config.toml
translate = 0.06
encoder_parallel_block = false
encoder_widths = [80, 160, 320]
decoder_norm = "groupnorm"
decoder_block = "basic"
beta1 = 0.9
lr_schedule = "linear"
warmup_steps = 2640
Rows from block 4 of the encoder of a small image autoencoder, named by matrix and row number. Rows with one number belong to one neuron. Each number is 50 + 10 x the weight over its row's rms, rounded and kept within 0 to 99. All counts start at 0. After the name is the row's rms in percent of the matrix's.
After each neuron's rows are labels from the 100 images, of 14976, where the neuron reaches its largest size: "patch colour" is the nearest of a few named colours to the mean colour under the peak. Only what is clearly more common there than usual is listed. The data: telescope images of galaxies (Galaxy Zoo DECaLS).
# gate: MLP gate (encoder.blocks.4.mlp.gate.weight, 416x160), inputs 0-79
# fc1: MLP up (encoder.blocks.4.mlp.fc1.weight, 416x160), inputs 0-79
# fc2: MLP down (encoder.blocks.4.mlp.fc2.weight, 160x416, transposed), outputs 0-79

gate.256 140:50 36 60 57 50 41 28 50 50 34 50 41 50 50 50 61 50 73 30 55 50 50 50 54 54 42 50 32 67 50 41 50 51 43 50 50 31 31 50 50 31 59 62 50 50 50 50 50 50 53 58 50 67 40 35 42 50 35 50 49 42 38 58 50 57 50 53 47 50 50 40 50 46 50 33 50 50 34 58 39
fc1.256 090:43 33 42 40 50 50 38 50 50 50 32 50 50 50 50 50 39 34 20 40 59 32 43 65 50 62 50 62 50 50 50 36 50 50 50 58 50 55 61 50 50 50 41 50 32 50 26 50 50 50 50 50 41 59 60 50 70 50 41 50 50 50 50 47 50 50 35 50 72 50 31 50 50 59 50 58 52 50 50 33
fc2.256 089:34 68 50 50 57 50 50 41 50 50 50 38 50 50 50 63 50 26 50 50 50 56 50 50 39 50 50 52 50 43 59 50 50 50 50 50 50 59 50 68 50 37 29 44 50 50 50 60 50 50 50 43 59 48 50 64 35 69 50 50 66 50 61 50 33 50 50 53 50 47 50 50 50 60 50 65 47 78 50 32
patch colour: grey

gate.69 087:59 55 54 64 50 68 50 50 50 50 50 31 50 62 56 50 30 33 43 45 40 50 50 40 50 61 28 40 40 50 50 50 72 44 63 50 50 50 63 50 50 50 63 63 57 59 73 61 39 54 50 77 50 50 34 50 72 41 66 27 50 50 61 60 50 56 50 70 40 53 50 59 60 65 50 58 76 60 50 50
fc1.69 084:39 40 50 50 50 36 43 50 32 50 61 50 42 50 66 67 73 56 50 50 50 45 67 50 34 69 48 60 50 34 59 61 50 50 50 69 63 50 41 50 43 50 60 50 50 42 50 50 50 61 36 41 65 66 50 59 50 46 58 50 50 67 57 50 50 44 26 50 24 57 58 42 50 40 50 50 50 64 50 71
fc2.69 085:67 31 50 50 64 50 59 50 50 58 50 50 50 50 50 45 50 47 58 50 67 69 50 50 64 62 54 50 32 50 64 58 50 64 69 42 34 65 62 50 56 34 50 55 50 66 50 50 64 73 58 38 50 50 65 50 50 50 41 34 50 38 50 50 41 65 38 50 59 41 50 41 62 50 50 42 33 50 50 50
patch colour: grey

gate.40 103:50 50 57 50 56 50 50 50 34 50 50 61 58 38 50 65 50 50 32 50 50 43 50 50 56 34 50 50 50 54 50 64 50 46 57 50 27 44 61 34 32 46 42 50 50 50 42 50 38 29 63 46 50 40 54 50 37 55 50 50 50 37 50 50 69 57 33 45 50 31 54 50 56 31 50 45 33 50 56 39
fc1.40 093:50 60 50 50 50 50 41 73 50 50 22 64 42 28 64 60 50 50 40 50 38 50 61 35 50 55 52 42 50 50 50 50 79 50 39 50 50 50 50 42 40 23 50 58 34 28 62 62 50 50 50 43 60 40 50 38 55 76 50 68 56 53 27 42 57 50 50 50 50 50 41 50 61 50 43 50 50 50 37 50
fc2.40 078:33 50 64 59 50 38 36 60 50 50 27 85 50 50 41 50 50 50 50 65 47 62 50 60 50 50 50 38 50 32 42 50 79 61 50 58 50 54 50 60 50 40 50 35 38 50 59 61 50 33 50 50 50 58 62 39 50 50 50 44 41 50 50 65 50 50 50 63 39 61 39 50 50 50 18 64 50 26 50 50
patch colour: pink; grey

gate.240 083:63 60 56 55 50 50 50 50 50 61 50 67 50 43 40 45 61 41 56 64 50 46 71 68 32 62 61 60 36 55 50 50 50 60 50 37 55 50 50 39 60 64 50 42 50 50 63 50 50 50 58 69 44 43 50 62 50 50 50 30 50 50 43 40 50 38 50 50 50 37 50 50 39 50 57 39 60 50 38 50
fc1.240 112:70 50 50 58 43 50 50 66 35 59 33 50 50 67 50 58 63 44 45 57 50 50 50 45 50 50 50 66 38 50 50 45 50 64 50 50 61 61 62 54 60 50 50 50 43 37 57 33 50 50 59 67 56 38 50 50 69 50 44 28 61 61 36 50 35 36 59 50 50 37 50 50 40 43 50 60 60 50 50 39
fc2.240 091:59 44 42 65 50 43 58 44 37 68 50 41 44 58 50 59 57 59 62 63 20 45 41 50 50 50 50 50 43 43 50 50 69 50 50 50 50 34 50 50 50 50 57 61 50 50 66 63 50 50 45 50 59 50 66 40 50 64 50 42 43 50 50 40 50 50 66 50 50 50 50 39 67 61 38 61 50 40 54 64
patch colour: pink; grey

gate.206 085:50 50 50 50 50 50 50 43 50 50 50 50 57 16 44 50 50 55 50 50 45 50 31 50 50 50 31 24 50 34 50 32 65 50 50 50 50 46 49 50 21 44 43 49 44 50 47 38 36 50 50 48 56 50 50 65 50 82 69 74 50 50 65 50 79 43 35 50 50 50 50 60 50 50 50 42 50 59 50 50
fc1.206 117:60 50 50 57 61 50 50 15 59 50 24 50 50 02 50 47 77 50 59 50 50 44 50 50 50 50 50 50 62 50 50 50 50 61 43 50 50 43 50 41 50 39 50 20 50 50 35 46 50 50 50 37 50 50 50 50 50 50 50 50 58 50 74 50 50 36 50 50 50 50 50 61 41 39 79 50 50 50 66 50
fc2.206 107:50 50 50 50 50 62 58 50 43 50 00 64 50 50 50 61 34 50 32 50 50 66 44 50 58 50 43 41 50 50 39 40 50 50 50 67 50 50 50 50 33 50 50 32 50 71 27 50 50 50 57 50 56 60 37 45 55 50 58 50 50 61 69 50 56 53 42 50 50 50 50 50 57 34 68 50 50 18 50 50
patch colour: grey; brown

gate.137 129:60 26 43 50 59 50 28 50 43 37 50 46 54 69 50 50 50 50 50 50 34 63 50 50 50 50 50 41 71 39 50 54 50 33 50 50 39 38 50 50 50 50 56 58 61 50 50 50 50 50 50 50 47 32 42 56 50 23 72 50 40 50 63 50 61 50 41 41 60 50 38 63 57 74 19 39 50 29 56 43
fc1.137 090:43 45 70 30 50 69 50 64 40 50 50 50 50 77 40 50 50 50 38 57 50 57 50 35 37 50 50 68 50 57 39 50 31 69 50 50 50 50 35 62 43 50 41 50 50 73 56 77 50 50 62 50 58 43 50 50 40 50 50 50 43 59 54 35 50 39 55 50 50 43 41 50 41 60 50 43 42 28 50 77
fc2.137 097:50 50 50 64 50 50 47 26 50 53 50 80 42 41 75 50 50 62 45 59 50 64 50 50 50 33 50 50 50 50 60 50 42 50 50 64 50 30 31 61 50 50 47 50 44 50 50 50 54 36 50 45 50 41 50 58 54 70 64 50 50 47 43 64 57 48 57 36 50 50 31 34 65 50 50 50 50 50 40 72
patch colour: grey; brown

gate.338 105:60 50 50 49 50 50 28 50 50 35 50 50 50 43 50 65 37 50 35 50 50 50 36 62 52 64 50 28 50 55 50 63 50 43 67 50 50 27 50 50 30 50 61 50 50 76 55 50 50 50 64 50 68 50 50 60 50 26 50 59 50 32 61 50 58 50 50 50 50 50 23 50 50 50 26 39 54 50 62 40
fc1.338 090:36 63 43 50 50 59 66 25 50 56 44 50 50 62 50 50 43 57 64 42 50 50 50 50 40 50 50 57 50 34 55 58 50 43 29 50 41 66 59 40 34 50 63 50 63 27 50 64 50 61 63 50 41 44 36 31 58 50 55 50 44 50 31 56 50 50 62 50 41 42 37 50 58 57 50 58 46 50 68 59
fc2.338 083:40 72 38 56 50 50 40 50 50 43 50 58 33 69 50 50 55 64 50 50 50 61 50 50 55 39 50 50 37 50 44 61 56 67 50 50 50 77 40 41 63 41 50 61 50 42 50 37 46 50 43 67 68 50 50 37 58 50 50 50 50 50 45 60 50 50 57 29 50 50 50 60 50 48 44 50 53 50 43 37
patch colour: grey; brown

gate.367 083:50 50 55 52 30 50 45 50 50 44 35 51 50 50 58 50 52 41 50 50 50 50 37 42 38 50 62 46 70 67 64 40 50 42 50 50 65 58 38 50 63 50 50 36 71 50 50 62 55 50 61 59 59 42 50 42 30 07 65 46 50 59 65 50 50 66 50 50 50 36 50 50 50 64 50 50 50 39 50 52
fc1.367 115:50 56 43 50 36 50 50 50 50 81 50 50 50 72 45 50 50 49 42 58 50 50 50 65 50 50 50 50 50 50 51 35 50 67 50 36 50 50 47 50 60 50 73 50 50 50 50 28 64 34 50 64 50 60 57 71 74 50 50 50 50 50 50 50 50 50 34 50 41 39 62 50 50 50 14 75 50 50 23 50
fc2.367 098:34 66 56 50 50 50 50 50 50 50 50 43 61 50 50 50 50 33 46 50 56 50 50 61 36 68 50 50 67 50 50 57 50 42 35 50 59 33 58 41 75 37 50 50 38 50 50 50 50 50 50 40 50 36 76 56 58 50 50 50 35 50 65 50 53 30 38 61 73 50 50 40 50 50 50 34 50 50 50 50
patch colour: grey

gate.355 067:59 61 50 39 32 56 39 50 42 56 50 50 43 50 50 61 58 38 50 50 41 41 46 50 37 56 50 59 36 70 57 58 50 67 50 50 60 50 43 42 67 50 59 54 37 36 57 26 45 50 68 50 42 57 61 60 50 67 50 40 50 40 39 33 50 50 63 50 50 50 50 30 62 32 50 50 38 72 39 23
fc1.355 088:50 45 37 64 34 35 67 69 50 64 56 50 60 16 50 50 73 37 50 68 50 34 31 42 50 43 67 50 50 36 57 50 50 41 50 50 50 50 72 50 50 50 60 50 41 50 50 50 43 72 66 65 50 50 50 50 44 50 50 38 59 50 50 50 34 38 50 50 60 35 50 36 50 50 55 61 50 68 38 50
fc2.355 088:75 50 37 50 42 62 50 58 40 61 41 59 58 33 56 50 35 50 50 71 29 45 50 50 60 50 74 50 50 35 65 50 40 50 50 37 50 36 59 43 42 50 50 65 31 50 42 50 59 31 45 59 50 44 50 50 50 50 50 50 50 50 43 61 50 50 62 50 50 24 50 57 32 60 35 67 39 63 50 38
patch colour: pink; grey

gate.311 070:50 41 50 58 42 50 58 50 44 50 74 61 62 50 63 50 71 50 38 50 34 45 66 50 32 68 59 50 32 40 50 50 50 62 50 61 50 59 42 39 50 57 60 60 50 50 50 50 44 50 50 63 40 58 70 38 50 41 50 65 50 50 50 43 50 28 41 39 50 50 50 50 63 50 50 50 50 73 44 34
fc1.311 101:50 50 50 50 63 43 38 50 50 38 50 43 50 50 32 50 55 66 45 37 50 63 37 38 64 57 34 31 50 39 33 65 50 34 50 50 69 46 26 50 40 37 38 35 50 40 50 70 61 62 31 50 50 56 45 57 50 50 34 50 62 36 50 58 61 62 50 50 61 63 43 50 50 50 36 50 62 50 43 59
fc2.311 092:50 42 41 41 42 60 50 50 60 50 50 36 58 59 59 41 63 50 57 29 50 40 50 23 50 45 58 63 72 50 58 50 41 50 50 50 57 62 50 64 58 62 50 50 50 50 74 58 50 45 50 50 50 67 50 40 30 58 26 50 50 50 50 43 44 41 42 50 50 62 55 44 37 62 62 41 69 58 62 57
patch colour: pink

gate.277 139:50 50 25 50 34 50 74 50 50 50 50 66 36 50 46 44 50 50 47 50 61 50 50 50 50 84 61 50 48 45 77 34 06 70 67 37 54 69 50 45 52 50 38 50 43 39 68 54 50 50 50 50 54 56 54 57 62 63 58 50 50 57 50 50 53 41 47 50 50 50 59 45 31 42 62 50 50 50 50 50
fc1.277 115:50 69 62 50 45 63 50 44 50 50 84 39 50 50 50 53 40 50 42 50 37 61 42 50 41 66 71 50 57 71 50 62 32 50 50 54 42 37 50 43 50 61 50 50 41 50 50 36 50 69 57 43 50 57 55 50 50 32 50 58 50 50 50 50 56 57 50 41 38 54 33 50 45 34 50 39 50 43 50 23
fc2.277 120:63 88 50 50 54 50 59 50 50 50 93 36 36 40 47 50 50 62 50 50 50 35 50 39 50 50 60 44 40 50 50 42 53 56 50 34 65 44 50 50 63 62 56 58 45 35 50 37 50 50 50 46 36 50 50 50 50 21 42 50 58 50 39 42 50 57 50 28 33 50 50 59 46 50 34 50 50 50 50 50
patch colour: grey

gate.360 086:45 50 61 35 69 56 50 60 50 50 50 37 67 29 50 56 50 50 50 50 50 55 50 50 50 50 50 29 55 50 55 60 28 50 50 50 50 62 45 50 43 41 60 50 50 55 39 50 33 41 50 50 56 39 50 40 50 38 50 60 33 50 36 61 59 50 50 60 31 50 50 50 63 54 43 78 50 50 58 73
fc1.360 090:50 50 50 50 50 50 50 50 39 45 31 50 43 50 50 45 50 36 40 65 50 45 31 50 50 50 39 50 50 68 33 50 35 50 63 55 67 36 63 63 50 50 41 44 59 35 50 50 60 39 36 50 24 58 69 50 34 36 50 50 34 42 50 44 50 50 68 50 64 50 50 31 68 50 56 35 50 62 41 50
fc2.360 083:35 59 50 50 50 50 43 60 61 62 50 50 42 50 50 50 36 50 67 56 41 50 50 50 50 66 38 61 34 50 50 50 38 50 41 50 50 59 50 50 50 50 58 67 74 65 61 50 62 50 60 50 42 57 50 69 58 39 39 62 50 30 33 31 37 50 50 50 68 50 36 41 40 50 50 38 43 50 62 68
patch colour: pink; grey