Weights of a small image autoencoder: encoder arch swin, trained on telescope images of galaxies (Galaxy Zoo DECaLS).
Rows from block 5 of the encoder of a small image autoencoder, named by matrix and row number. Rows with one number belong to one neuron. Each number is 128 + 24 x the weight over its row's rms, rounded and kept within 0 to 255. All counts start at 0. Numbers have three digits each.
After each neuron's rows are labels from the 100 images, of 14976, where the neuron reaches its largest size: "responds to" is what is common among them. Only what is clearly more common there than usual is listed. The data: telescope images of galaxies (Galaxy Zoo DECaLS). In brackets: how many of the 100, against the usual share in percent.
# gate: MLP gate (encoder.blocks.5.mlp.gate.weight, 416x160), inputs 0-79
# fc1: MLP up (encoder.blocks.5.mlp.fc1.weight, 416x160), inputs 0-79
# fc2: MLP down (encoder.blocks.5.mlp.fc2.weight, 160x416, transposed), outputs 0-79

gate.368:128128116128128128128128128128122128128128128128056128128128128128128110093128071075128085128128084128128108128128128128050170164128145128128161128128167128102101128128146128112100082074128128169106128107160128111170154128128128143128158157
fc1.368:128103151128145128146128128162128099149165095149101087118128128128128128095128128155103128128111137128104155128123128098120098148168128141088128154080128158156128181128092048128114128154049069128128141128128095106128128128179136133128149128
fc2.368:148128148128128128128128140128128128180128141143128065104128144103169143128128128128108109110166119112128128128128128128090111128112107147143128128089140142138108128111108128086141128128148128097128147128072095128128128116128166128176096128
responds to: shape: featured or disk (71 vs 30.4); edge-on disk: no (67 vs 24.7); spiral arms: yes (54 vs 18.8)

gate.297:128154079128116142128128128143128128128128164151128128145146083095171173100128094128098148128089162128155128097179165081128128128128140134097128128128143147128084113128128128161128072128128128128150128169128109161111128179139096128128087128
fc1.297:098128128128171128148154114128179107128173128110088128128128156128128128163128128109163128128128128098110128093085111128128128128109109117150147128150128114128142128128082086102164103128111108179148146128128128128166128107119128186061128168
fc2.297:173148148128116128167107128128163144113076143111143128128089128103158106128158128149111128128165157128116152147128128153176102128149128128128145128128111100143150164145092128128128163128087128158107152108095106097139128128128142098152162128
responds to: edge-on disk: no (52 vs 24.7); spiral arms: yes (39 vs 18.8)

gate.12:118069128160147128128128145128128128118128128128128128128095139128141104128092128128167067075146128128128183128128128107128108128128128128101115109128128117153116128128090128100099128128146159185128153108128128151128128178128128099128128128
fc1.12:128128128162128128166098128128128128128128095152128142128128128174128147128156128128128110172146157128128128128172107128102164169128182128128128128128102152076128181064100128156128128150101128093128128154128128152140091101168128147080153128
fc2.12:128128128109094098160124111159040162128130139128128128128128128128128128128156128151128097128128184158128098128128159128085128158128170128162128128128128165128128115150155103128166144121100128066128128154176092096128128152128128179128121140
responds to: shape: featured or disk (62 vs 30.4); edge-on disk: no (55 vs 24.7); spiral arms: yes (47 vs 18.8)

gate.153:110128128128100162144082128156128103162128128157128170157128087138135128142180118128128128167128128151109150153101160094128153196099169163173128107128118147149128128124128178116093106124128163128141128089101139155128128124109128132121128237
fc1.153:108128128128128094128128128128163160128128128128128128115128099061093109128040108141116128108128128158044128112128163128128128128128128128188128155128128128114100128128165128128139128103128128128128128166128104128158128146128104128128129128
fc2.153:090128128128094160137142147128155154150128138128128095108098146128128128128156128175069149098147128108163151102089148159118128144083128128169164128091160159128146146128128200128150128109073167128128128128182091100128128102128175128126128128
responds to: edge-on disk: no (52 vs 24.7); bar: no (33 vs 12.9)

gate.119:128128099128128136128128142128086158128105128118128128128153147128179108163128128128128097107128128128085158171128166109086128117091128128128097128128128128083128173142128152099149166069101128142112128128137128157079128128128092146128128226
fc1.119:112128161140109150128128128128187027113152128128128128128138128170171138145135128121128165128076143128128128090128152100169128136108091114128100128145128112170128157119128128153118115144141128128128112128132099128168128109128166131128128128
fc2.119:115150128145119128150128142128128108107082128090148111101128167128128153128094162140128128128088090128128128151128128102167098113077128106148150102108102128128128128109108121116108128142093106128113128144128128113128156128139128128105091128
responds to: spiral arms: yes (39 vs 18.8)

gate.245:165045128128128119128129153128128228153128128128128128154128128128128128104128128128063128128128128149093149074128128128098153102112120147064128128128128128128151128128117128128128128110128169111128091128128128152128100159128191128165152073
fc1.245:128128128128108128126128128194128128128128128120128098128128053128128128107128128128128032128128181162128128105128128128137153128069128128173128110128128091158129086128163128131128072090128128128126086167166128134153128128158128098128090176
fc2.245:128044098128128128128128128119128128128128089167128128141128128128128128160128096113128128128128128115128128128128181130103113155089179114136128128128128076111095087128170149128128086128128128088107093128128156128128118128170202158167126128
responds to: shape: featured or disk (68 vs 30.4); edge-on disk: yes (35 vs 5.2)

gate.6:128128128112128128110128128104166151101084128156128191128128128163151145128141128128128128114158128128116128090065128096128124164128128087128109128176128153151128132153128128158154093128122128128104128082104148128128128128128138081162128110
fc1.6:158128105128128128128128103104178128165128128114128162155128099154128128128108128083128143105128138128149128141128128140128128112174083099154128128177128128114109085145128128117128128128128128147128128100128144128149128150128128108128154104
fc2.6:128098155128128104107096144110097128128128128128148128128158167128128128128128128128151128128128155156100128187151105128101128128076128128128091128128128128128145128085092128111117105128128128128165128128173128147128128128128100115128128128
responds to: shape: featured or disk (66 vs 30.4); edge-on disk: no (53 vs 24.7); spiral arms: yes (44 vs 18.8)

gate.55:128191128128140053128128161100145083102162090128120128138117128128128118104147160128128124128128223078128105148128158138128141147128144128166128128151128142085147128084098053128128128158118128084136114092128128128128128128128164136162149128
fc1.55:128128085129128128160128137128128124128213128149128128167109060170128128128128189128153128128116128128128128128128083115128128128104128128128128128128149128128102128128128070128128128184101082128109110128128128128128190128128187170128128128
fc2.55:108194142093128189142113128128108127128128128128128096128128128128146128128128128074128128184128145143152160182128128092170128128088128172128101143128128157128128128128128092128128128128128145135128128090128128128128128128128128098128128208
responds to: shape: featured or disk (66 vs 30.4); edge-on disk: yes (39 vs 5.2)

gate.363:100133139114128128069103128128128128128064174128149128075120128128128128128128108081163128090128109128128128102106117128134121128128138128107074128128128137128115095119154144128128128109128128128114138128128128128145159149128145128169128124
fc1.363:128148142128128128139128128083128230128128142120128128128182128128128128128179120128128128100159128128128098128128146128129128185131128128128128150128128128128128140128148128100096128087106103191157148128128144128094128128144128112132106195
fc2.363:128128169111209115128128128128189128176128128128128163128105128128128113128097153128134128147128162149162164128128171093128128128084139128106128128128128159128097171128098128101128128065172128016153140128128128118128128128128128130128128128
responds to: edge-on disk: no (51 vs 24.7); bar: no (32 vs 12.9)

gate.347:128153128128106128092080136114201128139211128128128128128116128095128128128113128128128128128128128152142128151128128113128128128176128128101128088173128155128114128128116060152143128128128128128155128085128128073160085092128128128097128098
fc1.347:128128128092092133128128090128083128128128075105222128128127175128128128174128128128128151101128128128097128128161128128128094128156128128128128128169128128105153128089128125134128128128128100155128128074106173128099128128110128128128128128
fc2.347:128188084128115128093128149128128084145128128145128154128079154128128128128128144128128128128151087160103128128128150128185128128140128126094128128101107128128114128153128067128128144097076128068128128128128128128128128128136156128128128110
responds to: bar: no (35 vs 12.9)

gate.33:156153128128095164128157128165173128128128095128128128110128136128121128137128128128133128114128113128145084051093130159128128093137128128105128114154168145128128162128128128128128128128092149128167090105093096103128128128070120059128089128
fc1.33:128128169106128166097167128128180128128128158139128149128092109146091128155153128100138116128111147128109080074128128150158143128151063098128159112128106150128118135128128128128185128119107145128137128128075128128110146126067128128073128128
fc2.33:128077128089128141128128110128180128128181128128086096095128084134128128142098128128174104159128112128128128098128123128093128165128128128128107144196128128106128156160157128128111128171128153110115103109128095091158107075145128128128128161
responds to: shape: featured or disk (64 vs 30.4)

gate.310:151128128128147127125085128128128128141107128128128160128128128128128145155128088095128143128128065128128142150101128128044167128043154159128128099119128128128105128114128128128128088081128095128128164128128134128165086169140109059128128128
fc1.310:111157092128128132128128128128128128116053148148128120091146128080128154147128128108147128094091128112128128128154128159128128146088128128128160128057091128128128128146102128096193101128087128183128128090128128128088099128061128128094175128
fc2.310:128147152128164128128128128128128128128128128180149128128109093128044152104080106100070128128128094167128093128150128128117128128128099128128128096128142128146128168128128150128060128128128090128128128110128128095147128114128128121128105128
responds to: edge-on disk: no (50 vs 24.7); spiral arms: yes (43 vs 18.8)

gate.314:128071140155123086077128154128098173128033128139128128107147159149128125108128128147128084128128128128097128128128181074128105135079128128137128104130160142121135128128128128153132095097073156128109128128128092128128128194128128118128088128
fc1.314:128128128128147128151110128092230128149128070111137143128128128128099128110128128140128139128090128160128147174128128128128153128161078128128128128163147184128128091128109043128105128116128128101128157128101111162128159128128092079128169091
fc2.314:174128144128128128183088147171090128075128128128088128117153128128128128110128128128140146155069185111146128128128168128128128128154080128181086151154100128128149155083128128109128153128128128170128170124128162110128154128128119128098073113
responds to: edge-on disk: yes (30 vs 5.2)

gate.143:128128128128128128128128108128070128128058074128177128146128106128186128128122128128168062128128183111128128154168128088144139110143128088158161128118128147128128128113128165183174128148128178085128128103095128128137128128128128128128135128
fc1.143:157128128112128128128098128163169100149182158128050128153128128128128128152128152128128128128144148128115128078128128128163128156159184179139104128128128106121128128197128121128109187128128128179128137128128140153099128128128128128128128077
fc2.143:112128128164092099147112128112190128128128172128092116114128128075128110128144128169064154103142128128128086128190105099166110128128095128153167144163146113173128173114128081128128146152128099174147128147091128111128128128128101081128128128
responds to: edge-on disk: yes (47 vs 5.2)

gate.5:098187163128128128128128100128161128098128088128128128128128095125196128128136152128194120128128128108128128053128133115128128105097100128120128128128128128176128128128128128116128128128128101102167128128091128128139163097128162048169128161
fc1.5:111128085128141163146158090111072185128128150128090105145128128128128128098115128151151128142128128128128162128149128128067128157128167138084128128128109128086142128097115134142128128128128134157128109149128115128140106206128128128083128128
fc2.5:128092118161128128173143153146056155128128151114164098111128128128176109128106128106103119107128065128146110113128115084128115100128117170103128128128140108128184128128151128128139128159139128050143128128169148111128128128157112087128128126
responds to: bar: no (31 vs 12.9)

gate.328:128097128137142121128128157128054128128128140146128116128091128128128128096104128106128128112128128123128128104084143144128165128077128107150155128128119128128111128101148174114096128128181128157128128197128092128100128145128128128217177128
fc1.328:128128144128128128128128128128128145088128145093128143183146158128156128128128131128128102128128128128128128169128152128128128128128191128128199128128167146128128128128128168128128128122119160128068156170128143128128128076128196130128128089
fc2.328:104128128128128128128128128107128128090128107128150096128128068128128106151107128124128140128105187128128128128128142128128128103128128128168128164171128128128110128119128065128128147128128128128106099084111128128128128101157128128128128100
responds to: edge-on disk: yes (32 vs 5.2)

gate.277:139177128067187128143111128128128128152128128121049154128128128128107128128128128128200128079128112128164128125128098146128128128062128155128117102186110103128108128128128128151128128128128128123149128128128128144128092151155128128128156168
fc1.277:143097153128128164128128159128128156091128156102128075128136171131128128163087158114151147152128128128087116128158128128147128128128159128128128128128128128091148135145128128106128128128141161128163128128165116128082106063154128186031101128
fc2.277:128128128117192128128182128128128165128128192128128128128106128156085163128128172128169128128111128108128111183098128147171128095128128128107145128148170076120084139128128141157100093146123102128128128128128154128171140128188128128146128097
responds to: spiral arms: yes (39 vs 18.8)

gate.354:124128111145128128157128109129055102166152138128128128128128128165128128094128128077128128160152128128128128128161122128101102128128128150147136086128158128128128128128128128155128128128200128128128146128128128075128094129128139116128128128
fc1.354:160128112140128172128154140128100128128128156128161128109116158128114146128188056128128133106128100128105128190154157110108128128150128178104128086128128128128100118128128128120173128128098128128167154128140128148128128157128128160128156208
fc2.354:158065128164179128222128114128128128128149128128128163101128184128128150164080128101128153138128128168149128128177128128054118151128142128128128108128152128122128102103163128159157136128174128128112147128144128128116128128128108128128128151
responds to: edge-on disk: no (54 vs 24.7); spiral arms: yes (42 vs 18.8)

gate.374:159128128128105096128128144128097128128128128128128079128150128116128128128165156128107173155128076106110145169165100128128112159140128128128086128112128215082128128128160154128122173156104128126109094128148128153104138128128108161173128054
fc1.374:189128128128091104128128084153068110105128165128152128128128128157128137151128128162095150128128159162128168091158128128111192128128128128150143142128098105156128160081187168102128128128095128128108151128157116098061153128128148128128128127
fc2.374:128128128103165128103128100159101128160190110152108147128128128145086157099128128108147093152162129128128128128128157128102128128128128143106128128128157159128128128162128128171142103128128156128128141128097128128107103166107150128160114144
responds to: edge-on disk: no (63 vs 24.7); shape: featured or disk (63 vs 30.4); spiral arms: yes (50 vs 18.8)

gate.377:175137128098111149164128143128088104128172128128147148142128114115128102101128114128173114128151146146128128128108128139128128128113128155115150173172128128128128128128106106161110128100149128098101151128128142115114090128128143152164128128
fc1.377:128084142128128128149128101128128143163087128128052143093151142128128128165128128128128107155128110128103128072128128128128128106098109128096103114089091109150106128084156161153128128146128165128196128172140104128128158128128103078102128128
fc2.377:066128128136155141142116128128128064095109110128128128128095128128079128128107113089111096128194152128101114168128100164128095128145155128162128128109150128152128128161128149128128153099128128128098148072133128105128162124128128128114128128
responds to: bar: no (30 vs 12.9)

gate.353:146128128158128128128216128128128201143044128128122104128102103194139112128128112128120121128090128118128113081128128099128128110128133128172128128097146128128128128107160202152128111152172194115105111128128128096143128128096128128158144069
fc1.353:128129140128128077128128152128075128110128128128128128099149082128128156128128159139183104128101128094160106128177128128128128105138079155096128128128128182146128157128157128128128128128165128128128128196128144142086128105128128128128120019
fc2.353:144128128128128128128159151154128182159135128088128128155115090162128151158094114064128101128128221128128115128149128109113128128076069098174116099128128103128128128143059128128128128128128128128114149128074092153128128145128128080128128148
responds to: edge-on disk: yes (35 vs 5.2)

gate.150:136128128128128117128151111077128159142128128128128148085157128128095128146086148091147128164109108116128157111118146117089128152031128144128128128128128128128098095128122192142128136128128158155128109145190128102128103128172089128128128082
fc1.150:128104128092128104161150128105128184094088128094146139149090173128128108128170158128116144128089128128128128116070128098075110128081128128151119116113105128148128128115115224128128155071111124128128146099128147156112128181128128146096128128
fc2.150:128128112112152128154161128128128156119118128128128128128128182128128147096128181128128158107128094162128128128166128107157128110128128128148160135052113123128128128099119128111153139094122128161128128128158084128128151128167094128104128128
responds to: edge-on disk: no (53 vs 24.7); spiral arms: yes (45 vs 18.8); bulge size: small (31 vs 7.2)